From a checkpoint of a small sound classifier: patch size [4, 4].
Rows from block 9 of a small sound classifier, named by matrix and row number. Rows with one number within an expert belong to one neuron, the router's apart. Each number is 500 + 40 x the weight over its row's rms, rounded and kept within 0 to 999. All counts start at 0. Numbers have three digits each.
After each expert's rows are labels from the 100 clips, of 14976, where the router gives the expert most weight on average: "band" is the frequency band that holds the peak. Only what is clearly more common there than usual is listed. The data: read English sentences (LibriTTS-R).
# router: router (model.blocks.9.mlp.router.weight, 16x320, trained with AdamW), inputs 160-239
# up: expert up (model.blocks.9.mlp.up, 16x320x320), inputs 160-239
# down: expert down (model.blocks.9.mlp.down, 16x320x320, transposed), outputs 160-239

# expert 2
router.2:551441515470472504430404499506555481511440464562472484500507479426512498555479570477496509487584505558483516455538464511464528504427462553499563465491533543488546478538484537519471516515497519462520567469549523562568535542463433478466560520
up.0:500500552500441500438500471500500417500469551538579500424500500558500500564576585500500422500457500586448553500574549449500500458476500500500500440500576500500500500561500551472500562500444412500500446465500540542547448500473547560541552454
down.0:500441568478551536531404500438500574446547407500500500548500500538468500500500427500500548500564464529581500500467459578500518599500500530500500500454450500437566500500500500500474378449500500500500566500523409500500500500451457500478476588
up.1:500500500500500500500500449554561500471500500550421500500500454447581500500440500500411500500541500500500555571500500500500425500500535500538545500574500423500411500461592453500500576500500500550428500540553528472434500500500500500500500531
down.1:500500583571474500460547536437471500500500500500525500500474500500500500500500500546500565500500500500500500500500500500500566500500500500500538500465500539500591412548418602500500435500500453500589553531500500439553500500485539500554558539
up.2:500500548432472500500443500500500500500500500500552500500377554500576500559500500467425577500437500403500460424500464459404523500500416500500426500428500455500464564592500577500500463426594549500462500500457430566500500500524500500500500574
down.2:467470458573500500458558519500500500500531500500460562576562500512463474461455437548596500482522530478463500517519500500587552444462500461500566412480451566500558500408541427578500500610452500544500453500500521500500409559467566500500439500
up.3:541500427500407500500500476500533500551452500500500571500500460564448500500500500500500500500560365500528539500500577544500479500500500456574434478589402464500562500444500500404500655500551449500525500500532500500500371452451500500500500424
down.3:500500500400525500484622480500452441500615452500539500573500500500471450500500407500559500500500534487500500432556394500500500448581556500483500584500500584500500457500545500544511500543438441440500436520500500500548612500585538500500424531
up.4:435480543449500500448500607500522500409465479500472500534500500527423554515515528500500544459512452545520482500500449578500465500500523500557536500500534517500543463500481546471506481500567536597568489402450500505500500548500500555500546438
down.4:600500500500446538500500497477500500523500570500500540462412500413451500430500500500465562500522500474500500461500500500500500500374500500418442500500464530530500500500450456500542500500409500500500500528567500500551474500532500553500500500
up.5:535412434500413478543554500476609500500471500474445500515515581490500500531500500500469500431442434500513500500456564536500531644500500476500415465554500500524500559500500500500500460500437500500570500500500523500586500500500500515500500500
down.5:408500500500546500500500500500506500428500500583566451438500443469500500452500500442500500524500546482500500500500500470521433445500500500500500500482511470452529450546482500500475488401475423517438500549471474500481569500500500539500565577
up.6:500454433443500418601576539444563555524500465500500528500500408500485500500531500580500500598500500500500456429500564433500521500547500500500500435471500432539500610451500500534459500500523468500500500500521542483500500500500500463500500500
down.6:500500576500518500500479500483500450500500500500509500500500605500500500500438500500552428470500549500500500570500461500500500500500421500500500545514441571500529458500500452467584500485500500500500466500467460500412533553446500500550500500
up.7:380522500469438500500500594436500500579391563460500478500500500500500500500500500472500518500500500455500552575512502500500500500445500500476437500479500500530500472500494457500463500500500500500569409500467614500550500489500565500393500500
down.7:568454500560570500500426418589456437445603518500500500500500500467482500500500623500500500500475500500500500525464548500500500414500525500500529459500442523438500503500500479500500500461543500500500500576500449500472475565500500466500500480
up.8:576433500455500430500500619500500500435447559435500446531500500440439500500500500500500536500531500563500555500453500455500439458500543500546461472441500438500500500500568500500500500449500418393500529445500500500500548500500500500537500500
down.8:500608470500500550500500427500500500513556397531500565500562500551500471500415500500500500409464439468500478500500466575423604586427408500475584581520500500476471520454424544587539500566500500620545417500500500500500459500542528500550500500
up.9:500528500553500432500578500430529500476525466529500500500546545500443458528414500585429552500434537548553500500500540404439500500564563420500448500500500500582500500440500500428500500565446461500500500500500479560538500500500536500472458431
down.9:500500500500500554541453500500500500500461500445387500500500500500500500500583500500581500537500500500500500500548500500545500500500564500459593500543465520371568500500500399500438555551500532545500437500500500474500500500450500500500458536
up.10:500389500500558545543444555500500409444500500500500540542500500398500506500468473500500475580486528592500500500551448483500554500500500500500500492435479500500518500543500536500457545500534425568594500427500500485500500502541500462500500496
down.10:500551500427459500500500440500466500500587621500500500456522500500537500500530449551500571404500445500500500500434500449500500560577475500469574500566554578446500429500500486452551500500500565399500500500525425574495455526440500537465500500
up.11:461500452500465500493500563462500500500500597500500473500500458500500500512505500500598478457463586518528500567372542410459500547517500471546500500500500500386494500500500424500499542394473577500500500465500500570559500500570500500500472500
down.11:500572500545500500500531500500500500522452500500500500500500500403500500491500500554436449442620500474500547500595500500457500500388480576500500500598500500590579500500500500500536500546483500500500466532434519500500520500376500500500509391
band: 250 to 500 Hz

# expert 8
router.8:528413461499504449417488552527509455517465547500516523522468477517534511522526597541463531501547477547459506528515448490495482473361447584516558460549567512479491474497520485492483504500495496450471549450513528540519504506499456424569442459
up.0:552500428575443524500500500459500500500541397537573532553500500500500500395500500500517464528500500500500559452500500540537500500500500500430526470500500500458500500500500500536530449500575500500500500500542376500500500500534451500538531536
down.0:549440500470500445500485439532596500500464421500500500476543500563468521537500411500548500454445500500549417500430500500557500546426544475569500532532500500500500551500500500500466436460422479500500500423484500426566535500500476500500467537
up.1:460419500500563500500500500500532500542429500474500427549500500469444563500456500472500533500538500500500500500500448500436500500500500500500453435500500500564500461521500473500534500565500500515484409500479500459500500500500448500469500529
down.1:500567500527595500457518500500568500536500500455527544500461500500500473531587500452568500425500500537538500577529463545500500467500413431500553512431500500500569532500419500442500528433500500500427556428500500500500412500479500566500500527
up.2:500500474473500549470500500500500500481500428547500460500546566500544500475458456432500408469521531500500453500604500500460500500516500500532546470425500541543529527500500500500553500618500500523500546500500466500447552500460500521546551527
down.2:445500500500542539500500513500500475450464530500531500563514415553530460500500500500442566500500451500523500500500465500500500477543548500473468593540500469500500533500531500500500518500558500457542500500438500454577483500524561500500464500
up.3:500500458533450500500500538500477500525549500500569457425469564547426522500500500536466500464457542546430473543500500500443500576527500473500500500500500500500524482500500500525545500500557500500403500500462601500500461500470568554500500500
down.3:447500604500543425448462420500462526500500500454500500485500451457572517500500508473500533545523473500554500488538539473589500444500500439500500545500551523452453500455500529587438500534435500500565523422478500442475500500554520489533442500
up.4:631413467467500500500500446500549500453500414500448461500500500500500519500500500452400515500500500427463593429500500500431564500500414500500500500500423469500500468524547500500594500500500500438500500500500500500476500500500500500527500451
down.4:401500421432549539587519520460500500500500500500500500529500500437500500474500568521527500500532424523442500500515453500567445443473500459500500535562577500479561500397545475455448500500500500492500573407569500451500500525542500519500518518
up.5:448500500500438500423500500500500500500500500500500500500500560559500439571500500599569417500583597446500500500545500401545548500500553500578500500500558500500500500500500500500500500414432500557572455500500500500500500582500500500439391500
down.5:443500500500577462500500500445500391440500415500419500500500445500561500500500354430469596441500420500473500441534500636500410500500475500475541460425458500500554524500500574500500537500528500449500500500500500500500465442500466542550500441
up.6:500589536543500500460460500411500500456500500500500500500500522578525500573452500500527464500500526500500500401500606604500500500500601534561500500440500500426500500437553500500534524453500500586500500500500500544551500459500500562500500520
down.6:500500500463465482500527401575500440500541500453500500542472445500500500500448450551545528472500500550569437500500500500500500557500500500536450500521500454533483500500500500500427552537454500500476470525500500468571519500483427500430500425
up.7:466549464500483524500500500461546529470527429500460500500428500533443475460500528500500447439500572591545554543500579462500500582500500536472522500551500464468467549533604460558471500556500472470539500467476471500420539500500549547473500532
down.7:551500589529480459469500500500500440467459546533561541500551410500571500465437500500500540500500500500482500500459468580500517450395560500500500551540500500534500468500445457402500457462479532565533553500484564432500420500500524477500500500
up.8:500500449500500500500500548577500500500441439500500500460500500500500500500500437500458435442500500555500555500500539500500584500500556567500500500574391453500500444500454500562500551500500556432500500437500431455500500450500500500420500500
down.8:500500537500575500467500500466500500500579500408441500554537500563500554500500500549500500500500500500500463552547500500500523500422500500500565464435500455500500547500500500500500443500441461500500500500450500500542538463500473570557500533
up.9:479500500500500500550561500500555500531474533456412500554500500551557613536534430500500589612500439535557480500547500500622553500500530500500480500480500472543541500500481525500500441500500500500566500541547551500500558500500441500500462500
down.9:500500500443504485500500564500563446523500500500505468476455438500500500500500500457460349417500574398500435500500515500500500454500448547500551500647539500500500500500500524504405537500500500534459500500500500500500420500488593475527534500
up.10:499454500500541537478528518555456500503474500518462509500408513474512557450500545500500500481533500500500454500500459565500566500436500500462531530489500500473500367500470500500500444489500500500548530489500452540525500500500537432526500500
down.10:396529433500486550500500500449500500500467500500548500500500419500500500500500527446521500500500486566582500377448500500482553523500535500500405500460500500500490500500500500404509455485407500500508439500500557500500500609500500576500506466
up.11:459500500549500533589500546534500500573458500500542500500500500500500557550542500500584500500500500566500500500500500562440500465500531500500558500500443421563460460500449500500500565500458500500500500500500500500451408500500500500446542500
down.11:546500500564500500431564500500561452500500457500396500500444467548500500500500500500475479500500500422468500500500547500553537398462465459574540500518500500540597500500525465500438500573522458453538500535540500500557500500500500479582466445
band: 250 to 500 Hz

# expert 15
router.15:540451491472495490472502495525481438451481513489541567591465512438541517523502580477551561451473534445602519456450455511537519470395426506516541515558540499448505451503544508475437580528561454525461513498526505512521536527472500430463527475
up.0:428441468442477570446500537525500500477500500500521579500466518500500500553500500500500531570464556452500438500500515500500512443586455500403500466557500618461429500500479500489523446500500448462429435500470475500424535500579570430500500500
down.0:500500500581500444448463500500566500544500500436500438455455553500500500500464393563514444487542500551500551550500553500486515468500534500500500538500527413561531500541500465532424500500472500500552528500500445500500445418516413572532439533
up.1:535464500500539445584500518500500571526500500500500500423465500500500500465500500528500554477494517392475500524464461537566500455458500500500398500544532579500546527500500540518454500500553500450542446500518500552477500469500500500439500566
down.1:500590442460530540500446576500528500494500500481500500460495619500500500521500593454500463500500554602500500500451500500500517451500615500385500536500580458500401500500500458470452549500520500500517575500500552454500479500500556524533526457
up.2:473447460500500521500500500459500577500500500417500413500500536606500533500500514500560500557500500500500571603594500442517604500500500599500500519554552500571450477500500500500500427500500448500500474545500449428471518500441500500615471457
down.2:500500500411500482500500458500500453500500500540500537500527500454427461500500595500500500500456500436500399500465500500500430500500444500500554525500423500446500500475500484603500500500557533459463500481430573500558464480580500580403535500
up.3:399426500500500500479457500500411544555535500500500500500438547434514500443500576500500500564500500535541500500500500431500523536421454452548500516500500500500428500464545500500500443592536500500461470500465500433451500450524500500450550500
down.3:500576500500478500500525553500542450574471464500500500500550463500476551533500398474500500453500560551532523513482562567500500466500533500500480500465451447500551500500464500500479453458500500500500500431500568534544430500467500500500478500
up.4:469500500534500500529536517471500500553520465500500500500500500500558434595500500552473461445461500500390533500534527455535454500539500522500500473533532500551500468500400500479500539541500500500590458445454534500500500473476439528443500500
down.4:500443500452555591500460500527563500473459459500500544478500543500469535420516500459500531474500500559594563521519535528500500469500479500544500500458453528500440543451570500590530500457500500534500500500500433478524524477475424535524500522
up.5:551500563574425456537464500574500500500557465500458500547500559500500500500500500500617444467538500538558441500500604500563544500426500569500438405500500500500554549500500415560500399500500453542500538421500500500541500500452458500500500575
down.5:557500467468500500500539500453500500445576500500500621438500440500500460550539509500500542500500430500481500500500439500500417500500500431500563556500411500456500500500416575500433566459455544462594500500500500500500500500500500500500525500
up.6:427431500500500500500500463500601500585500500535419500500555551469553461500424500452556404461500500544467500500466500539500500460454543500557500541456500545581500559500500559500500500543500461451500500500500444554500500500500565500500542500
down.6:530537461500561477500500533570500500418500537459549500556500403474500470500468514435500560571429466500482500500453500552541500549500459500481500447535480381500500530500500460535534500500500500573465558500500580434500459528551425500524500444
up.7:500565400453500566561558500468500556465500500500500500431478546607534457500548500500538561580500500445545432500556525447538500500563500528500428542541500563500565500532586500500469555475500485500500467479500500500630500474500562538575500455
down.7:500417601526470399500432427588409500500500560500500500500548500500500500456500625500420429500500490500500500500500435500566547415508407500500598500523500500609473484500500500500500500500550500500500481500500533594365452500534500500500500469
up.8:555449500451500548500500531543547468546547555500500500500556460500500500500558471581500500447441561500444500500500583427500543447500557500500552500500500500500500500577438429500500444468420465500622500416448500529457500500428500553535500549
down.8:500621500541453411547500514445459500432500500500358570500500534463500500500544500417500448461500500567500500459472423500500500560500556400574543500500428500528432462437500500500462530546500500530500550500633458500500500500569500500500500500
up.9:500500584500500589447500500500500500500500459500441560500500500500526584446500560500500500500556429500500500530500573586500535500500454444500467540500562500573500451500500471500471500558500451469557470500431500538456516500540500500500605500
down.9:474522450500500474548457500535500458500484588455534500471463500500447500529434424500557500566460526550553537500500430482557500542466558580481563500528500454463536520444500511500454444500421564479456500410563550500500551533480500477447458462
up.10:384500500443500500500500500500444500500500500452500500411500500571570537500500439500500573567500500500500573500500500500454415500500500566427549500425500500500500500500500500458500575500500396458553546452420448500500500500500500500500500500
down.10:544500500500574500500437500467592500413500570500500563555404500461500436579528362500500379391500500480500500448531500459500500500500468500500439447550500416423500500435420500538440389438500500500500500500538500500566500500500500500500500500
up.11:500500500500500584500500500440500452500420500500500500558575500500500500500500500500569500578431500500500500549614500500500500500500500500500445437434500500500500500500500500446422452500500449421500500445500500424500500500500563500500500500
down.11:429500500500451424500500500567500500438500567500447500500500541467500545500500417500500500454536447472551500500390543565500500558500552500538500500536500500500533527458500500500500541500440500545466561544500500465500500500500432443500457500
band: 250 to 500 Hz

# expert 11
router.11:521404512478448474395501512497466403488495525478507496507456526464521531503533636463525468471508495504508440514437471473468578449458494543565536530491544439509516464505534522514491519481470470524439497516501582524518507451493527482496501478
up.0:500556500500500420568399500500425556625500500455574500565500394500573541500449500500500500431500500569437500500500500453610500500450500500500500405557500500500500500586449500400500500500413431500543450500500500500536457500422460552429500500
down.0:424471500546500500461527500445500415409500449500500549541473523500424455500500454500500536560500500500549420500500500577471542500574500556500500545378462475500544500439593533535455500500584500500461565431529477500467525456530500500594500545
up.1:431527500510500500445500561463556536479500500440467537500397567477447588565500442500577500500500545570500500500500500500469588500500516565500424479540500500500545500528500500500453575453474500449544529443538471500500500458500500531445500500
down.1:610500572500500472500440473513500500500500454560500500455580500500479417436444500475452525479465500417500472500500500454500500484500414500451500500435526430439500500500526500500525500500500500500500463500425590432500500500500500458553500500
up.2:500500541500500500500500500500461418500453500538500500466567536460457500500500482500476473500394500551500554500467541552545482500500443548551559468552500475577472469500542500500467521470529481529555522516500578500500500555459500544500455500
down.2:453577442553500500452544500500500520500544481431500479551475480473540500500471500500500552471604432500530420465545500534500547469450540535431435500500523563407551523448511451536500500461462531465417500451460540500541473500571500466500575500
up.3:500500372500500500454500500500500500500500500458585500500500500500500500500500500500500427500500500555500500500500436500500500451500500500500500500500403572564500500500500578500500500500500565500595500500577500550500500500366566565500500500
down.3:449500500476500500470500500500566516455579532500463500557457500500500500500500447445500591500500456500467500500547534500468500462500463523500500500451569424481500522458517500500500436459500500555457500438500533500500474596559500458573500500
up.4:500385440500500611500442500500500431500500446500500550500463540500433500560500500500545595500500573500500500500500500465615563419500500440500500500544500500599500566500500436500500500446500437539500500500500539581500500565394554500500500500
down.4:500500500587500448500500553531500415500500500460500500500464500500566500500500422500500500441500500500500500535450446500500452500540500551500561528500456415476551441500521500526547500500500465500431568457476455500500500461500559500471500500
up.5:540500453422565500500566500613500392500500500465522500552500473500534500500457475500465500521535546500458500500500453500587500500500500500448584500500500607500557500432559500500500533547500500460461458470500460500500443441500437500500460500
down.5:519584531500500500500500540424613590500500500500467500500500500500500541500500398500500500500500500500458455419500500500445467558500500500571451446500500500566500500500427500500500500458500441577445500449500458500428500500500500560500571531
up.6:427500500449500578536527498563500588629569448426459500475487553568500510500540425399500500500500565500550441517500561500500500500500500434572517606520500502540500500554500524500526500458500471412417424500507589454539520460500500550473550500
down.6:500466500500500384486500500500500460425442660500500500500460500404500500455500607500528414500418457444500583508521526404500500500403500558448500500545500520408500500500527500500500500509465500583500528456500500520473433580559529500500500457
up.7:500500515535538500434463500455500543406427500500500500425449510466466583436500607500463465442500500493496446500500500461478483500448564524500518552428500467440500500500469500500545464439500539603508585563524500561472500420458479474452500530
down.7:500500500500386500500550572500500500548513500527500500500566500500442447500552500500500554444500500449500500500500500637500500448483374500559500500540500500569500500500500500500500500547443500500411409411500588500500495622500526500500482500
up.8:500500500500500500500567572545500522562500500500485452500500482632500439500525500500480500500518538500574500500500567500510500466500457500542500500500500392519500467500500500430500500500500500574500452500500561500500464500500500439500552500
down.8:500500500565500500470398500500520424500500500500500601428500575430500544500413500505500518592500500431553544500500449563534500500447500457500500500500435500500483500512500500612500500467418500457500500500399511500480529500509454500500500500
up.9:500500500500500500500500500489500500442550434541593500515504558456500500542547440500500500500416612512500500500500500500547500500500457500598500575553500500500500500500477500500443462500549500528482500528500500500462528500479500500500475496
down.9:500500500500462500500500500585523567500536538419500500500500546574547500451525406494500472573500500590524435500500500500476500500500553531500500500490500500500500539511528500500500581472519500468504579448500476526510487426500453516545586477
up.10:500465558460538500500500527571461436546541500470500541519500462541500500500445500500500500500500500449478439500500500500500416470452500500580422546500535578543532500391500563500540500500521500500500500500500500500429500536430500519500500473
down.10:539564500560500500568500522448500603455500500500453500500500500527595500500500470500463500555500500543500476500533500500500500500500500500500500500437536425544500539500533500546500464459535500500500520500580439500500489500550500500500500437
up.11:500477500500452500421453500500459438500500557531513557500609466500500614444500500449500432478459420500500530424500549500500500525537500480500500500519526500535500500575450500500500592473500453500500500500476500500500500500446500500500540500
down.11:500535500500580596500500500565548580552500413469500500452414500500500454525510500500500500546521547500484500558500403500500500500500544500463500500500500500500500500500575500519500500428596590500500441461500500500500500500581540525482540500
band: 1000 to 2000 Hz

# expert 10
router.10:535485455472463415387477514560474513499443470490540580487505541479562585544511612465538526493470450552561527499505475567497548523348442536500542500525486513494492459473500454450490499429544447453495479485475549479555542494487476445473515496
up.0:500441500500463500539500500500500500438500461500632500550500421500500500500538500569536565603415500500560500500500500500500500460500548500547500500565500436500500500535500567500500500500500500432557442590435500428458500500535533621403500448
down.0:531580563588552500453476534536471459453500528530432500458462574500526500500442427500500500426500453476500500500543500500500462579500486452500500500500500555524545511427447500463500500500452500500500518423558500500563500500434500500561474549
up.1:481449500472500500453416583419543437500448500500500388500500500500490458500519500500500500557500500526500500500469500500500561470500500543556559660543500435457500517500541500500443500434532500500395556533454500477558556447500472500567500500
down.1:500426500525555500541530500532500573500537500500500500500500472500500500500500534500500489447476456500500500462500500536500441544500500445500446370500500521532525500500500500500473500558453500454581482441500444536434469570500500550488500565
up.2:473361500500500485550423559539500472465449462520500426557487396470500463445562436472500500531483511500477585500500500595490500500482443459500466524443500517500586555521481445592500500500404500465491536514500500462552500555500500500445550568
down.2:477500565519500563406549476477500535500500526518556500475500500500500549500500577522445500469500500500500500524500411452500500472500500542500477561500500500500430512500427500451464500500538472500551500500500543500441500500500500500500442423
up.3:500456500473500500500527572473528500566584500500544444576415445466500500539500537500500444553473500500500540435474545500500500425500465500453500500442500545500546500500466500500449524540500538500474553485500500454555500579500536486581577458
down.3:500543500500433544521500449569500500500550500500519576500571500500463476447548439500500494458564462500500433477558500500500435500554528500500500500500547462500500542531547500500500500500540430414531431500432418500475500453500460500468463500
up.4:500500500478487570476500513596500500500581500416547652500500500560535484500607531500500500500500465500500571435500500524569500500500507500539500574500523550500500500500429450500500432500500529419545434500532500500529500444500500455489572500
down.4:500500500500433500538500500417500473500414484587500500500500510500436468500500500500588500409500552534465442444500500525500500500500517533473500478500500500500500500464588456526551500550463500522500500500500500500500500475500500500475500500
up.5:476554550509511568500535500474500591471500473491470500438500460500500451500441451426482500469603511535500562500487453446402439450516500502500450500500546411500403500500561500522444500500486416529428575536443500500500484550500432460500419500
down.5:500500500437500381500403500545500500500400572492500444500500524500500519462500627500500444517357500467482500545500500500500500500470524500500573434425571556431539576500500500417557587458500601574500500500529500500555541500540535554547495429
up.6:500537565500444500545500473463566500478537460500500500500500518500500542500500469500535500536568500453500500408500599500500500500500500500437500538500500500500500500557476553453500500463500562500550398500500460534500529479500573557432478555
down.6:461500500557548407500500462500415500500529500500418500471533555478500430557500500500520521575431500500558500621500470500500489402500500500530530446500500500500500427500544449500416466500466532500513500500423475516545500533500436556596500449
up.7:549500500500589475438500459562500467500500500500500553553465447500500500500596532447537429500468598469535561500530587500500420500446500500500500500456500533500500464500500462535500553450500534556456577500500500500500559560529500434462550500
down.7:459500500500500500500542500500549500445500393531500481480563552500500500500384438500559500500542384500500500540424436568436561464573557448500539500551436500500500500500413479500500428500562527415578437459433500500500475471454464543500500552
up.8:500500500626461444500500500500500500549532500464543439500470455500531500500500500500461613500546565500500500500500463500500500500461500500424500500546566500430418603450500446500500545500469531500537421500442531500551459549533500500500500500
down.8:455500500500500576451475500500500409423500500472500575500547541476434500428500421500500434461500428500483550524500535562500456500500500441601500571500455500590551430500500549500500417500500500443500583500597500500500588500500500500500537500
up.9:500500500500500500553547500500457542595542579500500500563537500500500540548500548445544500500500500500500500500407500441537500500546500500453446535470440500500393500500500500558432465428500500500455380442500500500500500500471500437500500500
down.9:464471450570541580500500526500628381500500415500500500500462500500500445460439396500500500580592500500500541455542500500500577420500468500500594545552500500500500500500500539419571448500500475500500523500500441456569575500533556500465454552
up.10:500534435500500500500439550417443500500467541500500500549500500500500500500500500538464532447500500500547529536460559500500500500500500500500400500500465549428530534458500500500562500421500413446447500500451561500500500568533531624500443500
down.10:465470546569518468475557500568553500500500456500500500500500539500618569500500457500500500534500500500463500500532500575500484562446470500500604500500500435471437437500500500443450465551500500500500500535568399500500537453500500500500535473
up.11:422586537500386502526500456500547566528432531500551500447500474500489500520500500471558500445488556587482500526445500437500434578582450578461600516500545500553486519546557523443500500500500548507500500500500547521500550500500500530500524500
down.11:563408425481589500467453549500439500489500471500433500571500541500533465500500500564500500500500432420500500500546500500500613500404500444547469473500500500455500459437442577539500450479534450461500527525478437500471450500500568451500500472
band: 4000 to 8000 Hz

# expert 9
router.9:542480481487538471462454444505504507469481527532468531484537458467559546560456585473555583475444510540523471539443482491472485474414515439473512554502563567423549481479486451496401481501471492533426517535500516510545493447457472432502520526
up.0:447500532465500500500500500500500500500500500500500500491490500500500489475500500465412549500404500500424486447437521500500500500527469500449440449500412460514484456493515445439468581570432500500528440525461500611516500500466443475412500500
down.0:485500500500500500552500500434500448500500500557500500500500516500462578500500500500500500500500500464567542500500500544500461500500553500529500499500500500500476551500500500500500500453500500500500500465500500417456583500582546500500432500
up.1:529528500500473551500544443500500433500416532500500544580500537500556600500500599500446408443453500500500398500500464500500500400500444500454558500500500500458423500500500559546424390500446500547500438500472500500500398533563500500500500536
down.1:444500500500455428540500500557500535455500420500500500500536500545526436500413326500579500500546464563500596500481500563454500472500500500500446500500412541475534500417500500527500500500554526500500554500500500565572601468420398464500500500
up.2:500500471447540399480500442500500541467500577519426500471554500547453552416462535500527500534500447468459500453542549500473477500500500500500500500500500500500535500458454500500500548450585458424555500413556436425565450500500500526527500452
down.2:521463528569500536500517461576543500432590500524560500572469533543500500500500500500477533500541564500500500500437523500540500500537545446517429500500482383559470549500500500537541457500370500554400471555463540586500547500500500468451500550
up.3:500544500500461500581563500419500451442500500540500500500500500500500459500452500500500434454500500500500500500500500585500544500500500576500457500500500500566500500393500500500500387500500500446500500500500500500500500500500500500500500426
down.3:500455544456580546500500418500500500500543500500425500566500546500500500571500500500500609500582500500500593500601500475500583500500500500500550500450466500500562500532446550500500500500500500549500500523500500500459543500500500500500415560
up.4:540500500500500448500500500500500458500557500500500500543571463586500453532458500500500500500500500550500516493446372437437500500500445542500458464500500500541442500500500500554454500421500500556500500500455461500458500500600559500436500515
down.4:421500500500536574470472500453500433500517535500438500458500551500471500465481436408541500500517545481457444472480500500563486500500533468500589548532524500500561500400500500500549500500500500474500500477436500500577554465412500484545500500
up.5:500440436500500417459514542541489500382528500475500500549500373500500577500450545526542511446500500475515524500500500530388450536500524551500527467500500529530500500500391485446470500628500500567535543500500500574500500500586500500486534451
down.5:500537590500471440500540442500393388500558500530500500484500500500500468500500500500442570478500532500500500421500511500500500433500500500500500500500510500500500531500598500551500537417557500500531433500500565500468500500525547500370500546
up.6:588560500458549532556560500500500466552529500535467500548525561524500442466500500500500592555481522523460500500500437500457500472491500500500476500500545564480424438550500500542500436526523549543558524500482500466447500472500556541472440500
down.6:421421479500526480405474542500556469453500500500536467500500500500500532500500427500445500500464478473575500500476551493555500500500553500524521426500447410530500577404500500500549568500464479549500493500454564530540500546542500483500552450
up.7:575500500445500500452500556451500500500459442500466460445559500590550500500500500446500500500500434500562500500444435500500433549500561500446500447500500500500547440500500548543500422500500500500500402500500500500500500500500500403500500500
down.7:500456543500500500532406500500500500446585538553500535550475549500500473579525344500500500500500526500539500500561532541500534464528483500582532500500500500531532500500403471500520516500500500500566604500465446451500479474500446563544476544
up.8:500500500500500500461556500500497500500500489608500500500500408500452500500500488500404500500500460500500457437500434538500500500543589500525500500500500500500500500423500500500467580572500605585500547500500500500395463500461543641500425500
down.8:500476500500481500570460470500529500500500500459419405500573500586476500538443500406500500500500500500500608462500548537504520500500431454423500555581600490500480500500562456581570500469500466433531500523469500500588433500439500406500500526
up.9:413447500450500525500500500500569460500436500500500500500467564500426500500450500500500500427470462449528500500500461500436583473524500500560557531500500540538429500546536427500500500449569500449461500509500465435500531523530588570500500500
down.9:560500462546472473581500472476483591500552450500500546599500500545524500538454421422500500481472521544576500500500534606563500500500523500466445500542543407439573500500500500500482500549457451500500565537559514573484450500500419500500466455
up.10:500500442465500429557500492472560533500500500445484500500519376449500573500500450500500514434479436512584500500578558470500500602500572500500500557500588500535500500458501492533480500500540460501468500500500588484513582472500584516503417556
down.10:437500555572500500437426440500474500500500500599500500500600538491469500460500500518431500576437553500475500500423473500399500500500463500500500500559500500500500500549472500500500499500500532502500500583500533535500500500500429412562558500
up.11:500500500500500486457500500500500500451451435500500608520470534434500500500426520500468417537420598565500478500425573500500500582500578539500500443500500500500460524500500500563500500417500500500500588500527521500500500500613500500500527432
down.11:500484483466592500569548461577500500500530500500500443466541477581500500500546500500415604500543500552500500500500500558500459500500500437500465593485460437500553500500397500500430500444551500454500437500538441368468437500418500515500500555
band: 250 to 500 Hz